A small image FSQ autoencoder, trained from scratch.
Model: 48-pixel images, encoder arch vit, encoder norm layernorm, encoder activation relu, encoder patch size [4, 4], encoder layers 14, decoder norm batchnorm, decoder activation gelu, decoder widths [48, 48, 96].
Rows from block 9 of the encoder of a small image FSQ autoencoder, named by matrix and row number. Rows with one number belong to one neuron. Each number is 50 + 15 x the weight over its row's rms, rounded and kept within 0 to 99. All counts start at 0.
After each neuron's rows are labels from the 100 images, of 14976, where the neuron reaches its highest value: "patch colour" is the nearest of a few named colours to the mean colour under the peak. Only what is clearly more common there than usual is listed. The data: telescope images of galaxies (Galaxy Zoo DECaLS).
# fc1: MLP up (encoder.blocks.9.mlp.fc1.weight, 1024x256), inputs 86-171
# fc2: MLP down (encoder.blocks.9.mlp.fc2.weight, 256x1024, transposed), outputs 86-171

fc1.405:43 27 68 73 69 21 54 60 29 52 41 28 29 60 26 41 58 70 65 40 58 51 53 83 34 19 59 49 31 50 45 49 51 50 60 43 45 37 72 73 63 74 68 44 42 40 71 22 41 34 43 54 50 65 73 79 65 53 47 55 30 55 70 54 65 44 44 72 40 33 53 64 32 41 57 69 44 32 62 58 62 70 32 43 45 51
fc2.405:69 57 37 54 48 61 48 49 85 50 57 50 49 53 63 48 40 68 35 44 46 49 56 41 55 73 34 46 58 50 32 23 54 29 41 45 53 50 42 40 53 43 45 39 44 35 39 53 40 48 38 57 38 55 58 30 56 35 58 47 54 26 47 66 39 26 55 35 99 34 30 57 61 51 27 13 97 92 61 59 66 52 46 40 52 55
patch colour: grey; pink

fc1.226:64 39 67 53 30 37 65 45 66 26 69 17 36 49 26 54 57 39 51 68 42 68 45 63 64 80 45 55 46 52 23 96 50 58 51 64 49 52 57 58 38 39 29 52 53 37 62 58 58 57 47 42 44 64 47 36 44 20 40 67 43 41 55 62 61 67 57 62 69 51 49 43 43 34 76 40 27 34 65 56 41 46 41 68 48 51
fc2.226:51 66 40 51 51 53 36 68 41 34 61 57 45 61 76 45 56 51 28 54 42 49 52 28 64 50 45 35 72 39 72 39 49 25 29 27 73 40 48 10 46 33 69 38 23 45 38 51 44 59 25 69 52 48 76 38 48 39 70 45 67 38 43 57 38 46 53 51 70 31 52 47 53 58 42 45 42 68 50 38 55 51 32 39 54 68
patch colour: brown

fc1.104:63 48 59 43 67 50 37 53 38 54 62 29 67 46 68 49 73 64 54 61 33 45 45 50 29 46 45 42 59 45 32 61 22 52 60 54 72 28 76 45 82 65 65 46 52 55 60 52 27 41 57 30 65 42 38 47 58 46 56 57 56 89 41 58 84 31 51 68 39 65 65 60 65 16 55 37 71 52 04 41 63 47 64 48 47 66
fc2.104:81 32 79 62 44 80 52 40 48 66 39 57 56 41 49 38 58 50 60 48 56 34 51 46 58 42 74 63 33 63 50 42 70 25 62 57 80 62 68 59 36 57 38 24 28 40 55 37 73 68 19 70 58 33 61 67 61 48 40 66 41 42 18 62 63 49 37 49 37 21 66 09 49 49 52 43 51 77 61 50 63 45 58 51 28 37
patch colour: brown

fc1.24:49 05 45 31 50 67 49 39 55 37 22 50 39 37 51 51 69 45 42 59 78 42 46 54 27 55 42 70 46 40 43 48 24 51 39 80 56 63 41 48 70 60 74 79 40 68 27 67 47 50 38 74 26 50 47 77 44 40 61 34 10 56 54 74 42 43 32 61 57 46 59 51 51 48 47 37 51 28 44 48 58 57 11 32 48 52
fc2.24:68 63 46 29 49 60 51 48 62 45 52 38 63 62 62 49 05 53 43 45 36 64 59 41 55 84 45 46 61 52 51 36 70 49 48 50 23 48 41 39 35 51 42 50 69 47 56 39 37 65 63 61 56 57 42 29 48 55 66 56 56 17 52 44 42 21 69 16 91 80 40 49 57 67 52 21 64 99 44 61 70 43 63 58 26 57
patch colour: pink

fc1.667:49 38 54 61 60 63 52 25 52 54 71 55 33 78 36 55 37 59 44 70 44 35 42 53 40 60 45 65 43 41 53 57 11 54 76 65 36 34 50 36 77 44 51 58 47 65 51 61 23 84 26 60 38 39 52 54 66 50 67 40 34 39 68 22 42 43 68 79 22 36 40 46 41 28 42 42 21 50 48 45 56 36 45 81 60 54
fc2.667:53 38 58 58 24 71 42 40 42 25 40 97 52 63 41 51 58 25 62 34 53 52 61 49 55 46 75 36 51 57 55 44 53 30 51 46 52 38 69 59 38 53 68 24 16 36 69 15 49 69 55 93 51 30 58 61 55 41 54 67 57 55 50 65 46 66 29 48 62 57 67 41 62 67 64 47 32 57 42 44 63 46 48 55 57 62
patch colour: pink; white

fc1.331:53 49 40 52 41 56 43 70 38 48 38 42 55 66 40 47 28 63 39 52 48 59 49 56 56 53 77 37 68 43 41 51 70 56 62 72 42 62 53 55 70 32 21 58 32 48 51 79 73 48 58 73 69 66 56 59 37 32 61 67 48 53 61 64 71 45 24 54 49 35 57 37 51 31 74 60 44 15 79 46 32 55 60 79 18 60
fc2.331:57 47 39 38 62 81 30 22 65 47 33 63 52 27 65 30 51 53 61 35 72 51 34 38 34 55 79 50 54 48 66 43 47 32 59 54 58 67 52 60 46 53 45 11 41 36 44 63 69 41 46 63 61 31 68 63 48 42 66 45 14 42 33 41 48 61 31 49 56 34 58 44 57 44 50 77 53 44 46 53 46 64 23 37 46 63
patch colour: brown

fc1.200:48 35 58 61 58 34 54 80 26 39 46 40 71 44 76 71 71 56 49 49 53 34 37 69 09 17 70 67 51 01 43 44 39 45 45 70 64 51 63 59 41 52 57 40 41 41 71 40 42 44 54 71 31 64 57 57 62 61 66 34 06 55 58 53 62 76 66 71 39 44 42 66 25 57 54 51 52 38 27 29 38 48 34 48 62 67
fc2.200:44 52 39 47 58 37 58 52 63 41 46 37 42 32 55 65 49 49 25 33 39 52 42 56 44 54 33 51 54 34 48 44 48 48 36 54 48 41 48 41 58 60 37 71 43 25 46 60 38 54 36 14 44 63 44 28 56 39 72 40 44 38 77 50 55 33 72 50 59 69 02 71 55 30 35 44 47 55 26 64 54 69 16 57 56 51
patch colour: grey; pink

fc1.64:32 49 44 30 52 70 60 70 43 62 64 70 70 54 47 31 63 45 85 35 41 52 39 43 52 68 82 40 37 55 45 52 68 33 58 44 44 72 32 44 32 49 71 65 33 71 38 53 74 30 34 60 46 77 36 37 53 52 65 43 68 53 68 55 32 37 51 48 72 67 33 53 76 48 46 49 59 41 53 30 67 63 69 68 44 48
fc2.64:49 65 61 57 70 30 54 72 49 32 68 60 34 65 44 70 40 69 28 70 46 63 50 32 61 56 27 22 71 36 60 48 30 51 35 31 46 47 41 23 41 25 65 36 45 73 34 53 31 39 53 61 50 56 72 48 48 37 53 46 72 42 63 50 64 29 71 39 48 47 51 52 49 70 42 58 49 58 61 37 48 57 35 16 62 61
patch colour: grey; brown

fc1.578:55 48 62 40 53 66 25 46 49 45 67 47 50 50 41 37 62 57 45 42 59 76 24 47 33 67 63 54 39 49 23 23 41 39 64 66 54 40 64 62 46 53 49 58 50 60 52 47 43 47 49 27 61 89 51 48 45 32 27 30 44 41 41 56 71 52 35 50 74 45 45 67 52 48 30 47 37 41 53 72 69 55 43 46 52 47
fc2.578:58 36 29 49 35 58 53 48 39 81 37 53 37 39 67 51 60 32 52 52 47 11 52 34 56 43 55 68 42 69 58 57 60 35 41 47 69 40 65 60 35 57 41 33 37 43 37 80 45 65 29 52 61 46 63 51 52 41 67 61 60 45 53 45 17 60 52 66 47 34 34 50 63 31 56 53 28 65 28 51 53 32 39 84 68 77
patch colour: grey

fc1.6:67 22 61 45 80 45 62 64 58 42 51 40 49 22 57 45 24 82 79 68 23 61 50 45 26 46 65 51 43 19 59 72 43 69 60 60 57 72 63 34 71 40 80 44 60 66 37 33 58 70 60 43 48 43 78 52 70 47 84 47 61 80 56 45 69 72 30 69 40 53 76 57 63 61 59 50 32 70 64 57 44 37 29 51 56 26
fc2.6:61 37 59 72 44 49 55 70 69 39 56 57 69 61 54 51 59 59 42 70 32 38 41 39 73 48 65 52 56 31 45 38 47 63 46 26 62 39 59 40 23 52 63 26 60 58 40 17 71 62 49 92 53 49 70 70 49 33 65 56 46 61 30 41 51 57 37 36 61 24 69 28 27 52 64 62 27 65 57 26 51 42 57 41 56 67
patch colour: brown

fc1.523:71 48 51 47 46 69 59 40 73 38 50 61 35 37 54 52 36 54 45 17 52 39 72 68 45 41 44 87 62 74 50 46 62 37 71 72 62 49 52 53 60 78 13 58 47 21 38 77 59 71 31 55 36 65 46 51 66 56 71 60 39 31 56 43 41 26 56 69 68 46 35 70 72 01 43 33 45 45 42 60 52 67 20 69 62 59
fc2.523:41 51 60 41 58 41 26 65 36 33 51 75 99 60 61 53 49 78 49 61 52 58 12 44 50 50 53 49 56 22 70 39 48 41 21 46 57 88 52 40 34 37 97 41 41 62 70 10 46 51 45 59 51 27 51 55 32 41 54 38 50 72 31 42 39 58 37 46 58 43 65 28 12 69 65 64 40 44 83 35 50 34 82 36 51 66
patch colour: pink

fc1.335:51 21 57 54 43 48 58 37 56 34 48 55 32 47 67 75 57 37 72 67 60 47 46 49 48 52 82 46 39 52 36 74 42 44 30 57 54 18 49 61 79 48 54 54 57 55 55 51 74 82 46 51 38 32 35 51 48 46 58 60 34 51 42 46 36 50 31 63 69 34 72 59 50 61 63 61 51 37 30 38 29 41 20 69 49 40
fc2.335:60 60 71 57 58 50 49 49 79 44 54 30 57 69 44 55 28 74 43 43 48 67 71 46 54 79 45 45 45 41 63 38 79 56 53 50 25 60 37 55 31 62 51 42 76 47 51 33 47 43 62 58 49 71 50 30 45 50 39 48 50 53 47 38 54 33 60 05 35 68 38 55 43 60 53 39 71 88 77 57 99 60 56 39 39 53
patch colour: pink; grey

fc1.399:52 41 49 68 37 64 61 51 28 63 58 51 54 57 65 52 52 30 66 72 34 31 34 44 56 39 68 48 27 62 49 78 64 46 54 37 52 65 62 56 56 53 47 44 40 62 70 64 62 69 45 54 60 30 64 66 48 61 43 37 50 44 37 29 39 78 35 89 24 51 61 36 70 71 74 74 50 50 51 48 37 32 57 67 61 44
fc2.399:45 42 53 63 35 61 70 53 29 86 49 36 46 55 54 42 52 37 65 56 41 06 45 43 54 37 67 57 39 70 40 64 76 44 60 41 53 66 52 59 40 48 53 27 56 56 65 61 77 59 45 54 74 39 59 65 42 60 36 48 55 53 35 38 28 63 40 82 21 39 60 46 73 55 63 64 47 51 46 46 32 41 53 76 73 55
patch colour: brown

fc1.658:59 60 65 53 56 53 55 38 73 52 45 56 66 40 77 51 50 41 48 55 50 70 48 50 09 45 72 39 43 45 28 23 45 69 81 63 62 54 53 72 62 49 81 94 63 51 57 49 49 28 54 70 52 55 49 76 41 47 30 55 40 49 43 62 60 06 53 51 70 49 76 49 66 58 53 63 57 10 31 36 45 61 69 42 49 46
fc2.658:77 40 45 58 38 58 36 37 49 48 48 59 33 59 59 48 44 26 56 43 41 40 48 31 54 62 59 54 56 73 52 50 85 21 39 71 47 50 71 31 38 49 19 24 11 41 58 65 47 90 29 75 65 34 44 58 36 56 66 54 59 29 28 52 50 51 42 60 56 35 72 46 65 59 53 46 41 76 26 45 32 22 51 65 38 48
patch colour: pink

fc1.202:64 29 68 49 49 67 72 64 68 49 34 25 53 53 59 34 60 45 38 37 48 40 73 43 10 67 56 69 23 68 42 54 57 54 66 48 51 54 51 37 89 70 50 64 42 41 42 65 49 58 44 63 63 63 52 50 58 56 59 61 00 33 67 56 41 54 75 46 64 38 49 70 36 44 47 45 33 52 28 56 49 64 35 65 56 65
fc2.202:20 57 51 24 69 48 38 62 42 43 49 83 96 49 42 65 46 70 45 44 54 66 21 53 49 49 42 44 54 22 78 41 38 58 36 49 42 48 30 47 38 53 78 54 65 42 54 14 42 33 54 50 50 37 38 46 43 32 48 43 45 61 40 57 59 66 42 37 57 66 50 41 36 48 59 56 72 41 77 25 50 45 56 31 46 56
patch colour: pink; white

fc1.603:49 41 39 54 60 33 18 35 40 51 65 56 66 50 11 33 68 65 79 37 40 65 46 26 57 45 33 55 55 61 64 27 62 56 77 54 57 31 29 61 61 40 63 72 50 57 63 42 48 37 87 69 71 59 57 69 93 60 53 35 65 49 62 68 67 81 53 45 40 30 50 50 41 67 44 53 56 61 61 17 46 61 74 51 44 56
fc2.603:68 73 66 43 39 56 53 19 54 60 47 60 40 57 27 46 34 45 56 36 66 58 64 57 67 50 65 53 53 65 55 42 80 51 73 67 42 63 55 36 46 47 47 42 52 30 44 33 54 64 69 45 44 42 42 45 64 75 22 65 56 61 24 58 77 55 45 34 57 63 54 34 57 54 51 53 52 59 54 54 54 45 61 51 18 27
patch colour: brown

fc1.287:79 19 60 66 28 55 55 37 56 55 32 44 41 35 30 50 48 39 42 44 47 47 65 58 04 61 47 78 25 73 40 43 64 51 61 49 48 43 63 59 89 75 40 35 45 36 59 52 44 75 40 54 52 76 73 55 56 62 54 59 00 28 70 53 45 32 52 44 68 53 33 64 62 33 47 56 20 65 20 54 52 74 28 57 59 67
fc2.287:22 53 62 43 61 58 42 67 36 52 49 69 83 60 36 53 46 71 59 51 58 58 22 57 49 51 51 54 45 36 57 50 44 76 44 45 29 65 26 57 28 56 74 41 84 55 64 18 55 40 65 37 55 39 32 56 45 39 30 53 46 81 38 50 56 78 34 42 24 60 63 33 41 56 68 68 67 32 87 41 57 40 76 46 44 48
patch colour: pink; white

fc1.37:65 42 48 16 60 46 74 42 91 39 65 38 39 78 36 42 49 53 62 52 54 61 65 42 58 75 88 14 59 54 15 52 56 33 73 58 55 55 53 35 56 38 64 67 31 68 35 51 58 54 59 75 49 73 52 64 31 65 48 50 56 39 54 77 81 41 48 33 90 37 76 67 54 64 43 34 47 77 61 65 60 41 56 31 21 44
fc2.37:74 51 56 51 53 44 46 68 23 33 59 56 80 60 76 42 58 46 40 58 52 45 52 47 59 45 52 28 54 34 47 23 25 48 44 44 56 43 54 45 28 37 57 38 46 67 33 40 54 73 51 99 44 45 81 61 53 35 63 58 56 53 40 50 59 53 42 53 79 45 75 38 14 53 70 50 52 44 50 32 57 47 61 53 39 42
patch colour: pink

fc1.565:31 41 42 49 44 31 46 44 56 37 31 32 61 32 46 69 51 40 47 44 14 68 49 54 78 56 65 33 56 66 62 60 59 68 76 42 55 65 78 52 48 85 34 42 42 89 51 51 45 53 54 59 38 73 21 31 58 46 41 79 49 72 50 30 57 70 57 43 73 60 64 53 21 66 76 40 37 50 38 33 57 39 48 07 78 24
fc2.565:40 47 38 11 47 47 64 65 46 71 68 46 46 59 65 39 40 39 34 82 42 29 43 41 46 77 55 36 57 71 54 50 49 74 36 28 58 45 41 54 43 56 79 67 72 71 69 66 14 63 76 59 45 52 70 48 32 71 75 42 67 43 61 71 46 53 58 57 44 33 39 62 61 82 56 60 36 38 28 61 34 51 43 40 46 60
patch colour: brown

fc1.723:34 76 44 60 41 28 36 53 70 21 41 19 58 47 47 62 68 40 56 55 67 32 66 82 63 55 49 55 52 50 24 64 37 63 63 60 43 17 65 26 58 49 49 61 44 53 54 50 42 77 52 43 64 42 52 65 86 39 35 51 48 63 37 47 66 33 44 48 37 60 71 59 18 76 25 63 62 79 66 66 39 62 80 89 35 43
fc2.723:58 46 22 38 26 62 55 51 47 71 41 58 31 41 70 53 65 13 45 44 43 41 54 33 46 69 81 52 60 75 46 63 66 51 44 55 43 48 63 35 54 51 48 54 57 55 51 69 37 82 55 44 53 37 47 52 44 61 79 40 46 47 55 59 37 72 51 65 49 60 46 42 94 53 56 38 30 74 04 56 46 39 48 79 50 51
patch colour: brown

fc1.231:70 59 50 17 46 45 45 42 63 44 61 49 49 68 47 34 56 26 66 74 44 38 47 47 59 63 56 35 59 72 06 45 54 73 55 58 39 60 63 60 36 43 53 50 71 67 61 60 32 79 97 61 39 45 33 55 30 72 60 54 65 52 43 47 60 28 62 49 83 43 46 27 50 59 80 17 54 48 55 52 70 39 55 49 41 46
fc2.231:48 69 32 23 30 49 31 34 65 74 60 48 58 57 70 68 34 34 54 52 43 62 61 40 56 73 55 47 79 63 57 66 43 51 40 64 40 57 53 27 47 45 38 48 43 53 56 68 73 59 69 54 81 38 39 39 41 45 79 61 65 53 39 45 55 56 50 46 61 59 50 34 83 62 44 43 13 84 28 49 16 37 55 64 29 59
patch colour: pink; grey

fc1.365:49 42 60 54 41 74 81 44 38 45 57 31 79 64 59 55 56 40 55 48 18 70 29 27 58 55 73 68 14 55 52 58 60 68 59 61 41 41 74 59 54 39 49 52 60 55 53 46 76 71 54 52 46 40 45 83 53 74 53 40 39 44 57 38 35 47 50 74 28 74 66 38 49 50 77 46 48 36 44 68 45 29 77 44 63 44
fc2.365:57 47 54 26 67 32 35 59 47 31 59 58 62 48 54 52 59 68 35 55 54 60 55 52 50 54 44 35 54 33 71 39 31 27 40 34 74 42 54 53 54 53 66 59 44 52 35 31 37 54 35 43 68 51 65 66 43 18 58 52 51 47 47 88 53 48 52 49 91 30 56 51 30 47 41 47 48 51 57 33 67 65 39 16 42 54
patch colour: brown

fc1.614:40 20 55 45 65 41 42 57 62 55 05 16 52 49 30 33 44 48 53 47 44 87 49 75 00 63 30 52 32 50 48 57 46 60 48 57 36 53 48 54 77 55 50 51 59 50 50 24 77 28 47 64 82 57 57 60 58 51 18 48 00 59 56 62 61 48 65 50 45 43 50 63 54 36 53 55 43 54 61 46 57 57 44 48 44 54
fc2.614:70 31 39 36 44 52 38 29 74 39 28 65 40 30 57 56 69 53 46 35 65 61 52 56 37 56 47 66 39 59 51 37 30 53 51 73 52 35 61 61 56 59 36 59 38 22 34 63 50 62 47 37 38 58 20 31 69 44 71 65 28 49 68 64 65 43 58 30 65 64 30 51 45 23 34 33 44 47 37 51 70 58 37 49 46 51
patch colour: white; pink

fc1.762:60 38 61 60 49 58 61 38 19 43 55 53 47 67 65 61 53 46 77 70 37 48 33 48 53 45 70 55 35 74 35 77 59 53 59 35 46 77 66 63 56 39 53 49 60 77 58 56 75 68 46 60 70 48 71 85 55 68 30 55 46 56 44 46 55 68 34 88 16 49 77 43 65 74 74 76 53 58 60 51 43 38 38 78 64 45
fc2.762:60 48 60 62 37 70 60 55 34 68 51 38 52 54 59 33 48 54 49 47 39 00 44 46 55 35 51 58 43 61 42 32 76 36 49 42 52 69 47 56 40 54 40 17 53 44 51 58 57 56 42 58 58 41 64 50 50 46 45 46 57 42 33 61 22 61 42 71 75 36 48 46 78 54 56 41 73 81 50 53 49 44 49 56 62 53
patch colour: brown

fc1.280:55 83 61 60 56 53 54 58 62 53 54 58 63 51 71 49 73 42 34 41 64 62 56 42 36 63 46 60 28 38 20 60 71 51 66 45 54 35 40 75 35 65 48 64 36 47 56 53 57 37 36 71 25 30 09 48 53 52 43 52 34 73 63 59 65 21 61 49 54 27 51 55 41 72 51 50 25 54 44 43 52 42 66 48 71 54
fc2.280:25 54 33 44 61 42 42 77 72 81 11 42 36 46 25 56 46 44 38 35 61 41 54 96 25 60 52 77 47 57 67 61 45 49 46 42 42 39 38 50 22 39 43 27 46 35 57 30 44 43 60 35 43 71 50 52 70 55 34 53 40 75 52 38 24 67 48 46 33 80 62 42 34 42 40 58 48 20 29 21 48 57 29 66 45 53
patch colour: brown

fc1.222:57 50 46 00 48 48 34 39 51 41 55 64 49 73 48 47 41 32 66 58 35 49 50 48 59 45 70 53 57 65 28 42 47 65 52 75 31 56 54 51 30 32 47 71 51 92 38 52 38 75 96 53 34 45 44 48 36 61 58 54 52 57 54 54 49 38 44 38 67 59 57 35 62 60 63 28 44 43 45 60 69 42 64 70 29 40
fc2.222:47 70 29 19 29 53 36 33 67 76 61 46 57 56 68 69 35 32 59 53 44 62 60 42 57 81 53 49 82 66 57 73 48 52 44 62 40 56 53 30 51 46 43 52 49 53 63 70 67 57 67 51 73 39 39 38 32 50 75 63 66 52 42 40 51 57 53 45 58 60 46 38 86 62 45 41 16 80 30 50 16 35 57 70 34 60
patch colour: pink; grey

fc1.74:40 48 66 61 65 64 37 64 56 58 50 53 41 53 69 46 49 59 77 44 39 68 89 71 64 44 50 58 34 65 40 39 72 58 32 45 41 50 40 34 62 56 48 74 43 16 59 36 67 46 65 57 70 52 54 56 48 45 45 64 40 00 42 69 29 49 76 41 75 26 53 61 20 42 50 37 45 61 86 61 65 42 60 49 51 61
fc2.74:79 48 55 46 64 66 55 51 63 30 20 58 53 56 42 51 27 46 36 31 57 63 71 57 43 65 23 45 41 48 51 19 47 69 68 41 31 41 46 53 54 81 46 49 58 33 37 10 42 32 61 52 38 66 55 46 65 52 57 69 38 36 70 66 73 41 68 14 62 54 47 50 43 41 39 19 46 52 61 65 77 62 68 22 23 27
patch colour: white; pink