Rows from block 12 of the encoder of a small image FSQ autoencoder, named by matrix and row number. Rows with one number belong to one neuron. Each number is 128 + 32 x the weight over its row's rms, rounded and kept within 0 to 255. All counts start at 0. Numbers have three digits each.
After each neuron's rows are labels from the 100 images, of 14976, where the neuron reaches its highest value: "strongest on" is what is common among them; "colour at peak" is the nearest of a few named colours to the mean colour under the peak. Only what is clearly more common there than usual is listed. The data: telescope images of galaxies (Galaxy Zoo DECaLS).
# fc1: MLP up (encoder.blocks.12.mlp.fc1.weight, 1024x256), inputs 0-127
# fc2: MLP down (encoder.blocks.12.mlp.fc2.weight, 256x1024, transposed), outputs 0-127

fc1.295:134099147168114145099121130102076098134099067179109134164114141104143141119159099117081167116160085108135120112129138152121098097137134089077116086112076113159135069201143177094124168176159172153106111117126100199062162062143149156166143181083086102103119090109121127037119096137151124108170111130079106044107146176105109111132117166172119142141134116130167132080159140143075169071127
fc2.295:114127134162138154113076115140151074103091201091085138129097038130115165123172110133142107141099105082105137094057161129162162169120110133122117135144119083125196145127131161196086149144147117072170172100084164085148166114113190134124095096155145127139125145069117119140135079115096128133087153162128065183132147161128215143081170112083144148131078172118150166125144118099124163131179
strongest on: shape: featured or disk; edge-on disk: no; spiral arms: yes
colour at peak: brown

fc1.62:160124118124140095186137086134126150116114116156160210135163191131149171114163111075168160118126140116102103153136177163076118133146089128146129147110112103100110152115149177112088116131156108082093150160153072174173176129123087144135075159164154119110141106107166115146164127119132124140112177171176112106151187166188106135103178135190053138107119043129143130152163185083156148129107
fc2.62:140158163122175118130134137132077205160122153181117091169168138189228113172078069186075127185174132167097155095144103174165084129101153111168113147133105148105133161090113141222120094144092140172103103143166196073127105175148107159100157145110123223130122089149108090060097132114105135153077117111072120105105102113099118102148090129130102160091146162098174068119101161140130190143149
strongest on: roundness: round
colour at peak: brown

fc1.240:104134161176163010132137153035099147109140130148086106178152117076135101157095103127135129132107140118139153105145141126154118135133142171110170166146068170102147168033100140121088112117180169177109109154126120148169133148098157123134139106104160121104091132106044124116115103097116124131100129119105137141177103150145174101082131074088162187085139114115059141135164151143169196118119
fc2.240:094159168150141043154156129097113168098150177193104108229128099121133122171120073159124104147102157102108155107139117136148116130131168134086147189146112130078128150061130125040107122153170161155132114127108035251141166129110139125128096102112113166094118113094070103097089089078109126128098183125081136148183103148128166126085159094103154151123148075134060119120176156107178175152125
strongest on: spiral arms: yes
colour at peak: brown

fc1.507:149130189139120100128103085049111093167111059060127129145143131078121119137104111164118127110117107144179135129128076160155124158106211082076129126150177118153139171127114142128070159083177186128194155197109128111114169125148196102159151184080140099106116162152087127121160114143084146125149154170180090137168158158087144099212146113088110158134166097115168167187140140110159148091097
fc2.507:104160134151144073165146167096145177077181183196094109169145078145158129148138073159133098164090162076094144099139111165158144129112183117116136169140101090093131156071132132151094082162190119137155082088127126140135138125109133122110083083111111168090110122091089076082077096087108111132070182104099139147171073179111168112079137099103167165140154142134092085088148178117167158146131
strongest on: shape: featured or disk; edge-on disk: no; spiral arms: yes
colour at peak: brown

fc1.93:105133120170131090106141158119152104100119161140125131124145111066140161162064106115111119062166177180170135173139138145152120171141155072102183099118142151078075107115052099133150154163121184146073211148088142108086214153175139181152078143174160059131105119137144145064117136144124082109150130185131146093156137161139135179124108103143154139078185054143163159130128109109078109157121
fc2.93:130118071114087113145107143111090160111196166148122099150105114119137158097179144154156098126110106074144109111141123138121157150151126187098181177179091080180147139118144098105147073204162082111156078092099146190160104085132090069135098094124102129155150143092121089086114077155151177141118106114119169150114086165162093136054117162142102120160104117196142119087098107117124144136081
strongest on: edge-on disk: no
colour at peak: brown

fc1.207:124154137090147113148122057139102103125090116109107167165126122140087092153104106145125089083124119182096105146108184131137151096125123069110145129151113128153099078091080150110087140138080134126081154211117126187101165145144179182125095171150150061112133171130089191174142080166168137130114153166086074128122160123113137129103181113111155126056099111100105153133112160111165181203150
fc2.207:138117105143119115115156196118021122127181092109152115106139151092165129114123195120137171130160125103152148132159101124108100127104127144104112084105121142108146138125120101005200105114153100153150090095150000247139120028122103139121157106105109129164213122149140129100102170126106162112148146132157177095109101154148112145149081148210141121147139052126150141156138120159128102110097
strongest on: edge-on disk: no
colour at peak: grey; pink

fc1.117:153112141122163119123171086107113109111092110125101151125106154063122133162125118093112130072104108136166123116073121146086175099088129092091133155095089113075106093042082146082105134181186117179152155137112135119180216103122174120131070114141116042182127167156121159073126169132134156098112125145134099117140130117112160143209141075240146134133138103127106126141168093177157132119144
fc2.117:130125133132144113136128185104093162129149143156107099124173099121153129138120146124138147116124124102136127112117139182146113107138123153109127128166099147124106121083126144000130121114140140134125099132109000255151133121125150165126157119134128132130148112142111107104125118120094138106097139114109130130125087141087140147140151087145127165117150072124107129120175128090149126151138
strongest on: roundness: round
colour at peak: brown

fc1.33:143074135084171020134122142142137142151112115138123089178159208136138142154123145134116141110171112187179106167128138186153129076110134164136137123087134156152115107046133150100144103141121131172100097151175123156154168153144157142140160139127117129143116150172066143159117154183110157138103076110089128107138109112092095120147144105124122182072185104128135145172169133104145141119147
fc2.33:142108119099124090138119130119107158147125080173135088163242203119145117146103107135111116098143114164152113136136154192148101004134132149120126136123090166148059103100138142092171094136118130167100087144164117159146127148147146143108208151131134109156136135178110125134106150158108145147101084064077133096125094103103110115171131079128118168105177066119139119160139125103144136149165
strongest on: spiral arms: yes
colour at peak: brown

fc1.48:125140102082126157157154078160180123106107110105131106050125116133106098115146128074166124112104087171121135187162129171148107099152139101105142119159048125136103141163084099141142127105142135140104075115168112174122142119176169098183126107164109120093176122134171145106127113164121133070109137106112091125127131135131125151210158190102099078108146060148060074110081108116196124126156
fc2.48:130110081068128155178092116087074093088109123083103147132126126068133160100121126081135137100112077077106110094099152148179122136137078120126088078132090115154170132101151140141148084169151100085187105097124146098173140119088155119080194096153108086151123171118152080146091182163105164143078093092102135167110094136077152165164179109136083129117175132170172166170146093112108121167165
strongest on: bar: no
colour at peak: brown

fc1.713:088130150157115125133148093147149111126132166074115147085063100126089164099141153101132148115089108122117129150117120066073155160133102073114116111099140085083171156136072101095080194136157135128161173116073099157153131090109118087170076120114172115089134096104130146122161085097175107119149150178195098161147184175207131132086163138123142101123087128131079126142153123172118135095110
fc2.713:112138133144134155115134105147124086118128168069127161095007079131092129111156138119135138142115130105110137125120112032104144255120119108120131091128153103109193140160123120047100174116132128106151168115098041197116135117107116112147044117129127136100130128092140148116149115103151111123165169167193126148129167150167142144089133162127136094133066162121095136092114125176115121111101
strongest on: shape: featured or disk
colour at peak: brown

fc1.465:086124125146113133117153089152159094110133147069130176083062105121089145122161151110138162121116099109134129153134131074086154159116110085098139131102141090093204133139120090094072191130133148125159194121065110178117161098087118087162074108139161143096107111098144150121151070109164106122168142183205115161128159181214131139081157128112142096139093119142085143154145116175117116103104
fc2.465:111139135146130156113138108146122088117130168070123162096005078129091129109154138118138139142113134105113139126119113033104143255122121110120133095128154105107192141161122121047097174118132128105150165117097042198116133119107118115149044121129127133102132125095142146119148114103149110125168173170193126149130164148169142144089131162128137094135066160122094136092115125173115120109102
strongest on: shape: featured or disk
colour at peak: brown

fc1.257:148125131128129097141138131120163090138162093167098089141106147156097123099125104067109061133122155148149079207167096144125120043146136121098138105063163124172075108122095088134105138057106123132161107090128089116206154126095110145141146136164118128132157065123139133151152180124097106125066173086155167099151112145129100160192161129101148113107114100167076157155111182148135161121141
fc2.257:113196153154121128140123143129182146132142171137143165078145144161154171152114109141147167120126134072166146092150150161184097163107113147156140141169103155055162141066166137191089126205136149152092106112108122111133116123139109107115085102155125178076168071075113074087133127062124125104114155128084168100185128134080099123127110116137141177118117118124134063126138101092152119116171
strongest on: bar: no
colour at peak: brown

fc1.371:140076101118123112188175100154162181138134160136082154154165133128145094122158176131112119103138161186098112170113135094080141079138170145132115159128137143123102081103119169124137171166119153110098148113148103115167155162164092139114139193173119151106163153131161130087144074102108073160111092104103104139112162182115129208134088093110178130104084086127121150141113057075108146071149
fc2.371:125131158118178148179097118158169112127096160130115130103104121199103055144116053112163102132097102111082125131088148098136125134182106140120148148136105104140102124153142143118088158124048164131142178199129130156102175187125166181145092153165150120103097152118138099175191081148144187124086200141107091180127194108112147142134180055113147171047087127105099182130110109090104152142101
strongest on: bar: no
colour at peak: brown

fc1.567:131115156068112115118142139116104080104194161157137126143131159148124123070096113134160112137123130118105138188147151111125142096161111112142101131161128097118117092090130130070179151087123149154157097144103095121177109109095094179126126128063146078124133089160116144120156132164163110062144131153143075106169124139086156115161124161173131131141103128190025130122144119128141195182136
fc2.567:104129134115137093162177108112129164106111143135149146180179125131150121124108100170101053133115146131100123158143126170171069092112136091161113154120125120141132125123085156171118101183121117160100145125216120090095132138105169135093126175108191185136074107130127143157112094151095079160116119102110095093145089095095168068104118137125145191078205099095124119183156127101166185122129
strongest on: roundness: cigar-shaped
colour at peak: brown

fc1.520:114087132084154155095100180112086094127135186095134151188130194187110143183147136095187164140112179087167148153111180107122155120147117125161174090114168091071106104103090103091117138176198204138084108092118103124144169138160091117124167123153156119133198140130044119159098133125106129124171137148097168155190160150111132166139137128174125114109102066078081146138145163172078140127141
fc2.520:115122140127122135202090126120132109110070129128072122130151141197094141172142137109103138116123128101078115167109100185106154161081141125203130103115137086121214132138151154223121134216148087069140129104102174045095144197179156144077151115109173224147160129126136130119143137137087129148114147099073132154108153116119130116098105110115110134111131207108129147111099122114063112124100
strongest on: roundness: round
colour at peak: grey; pink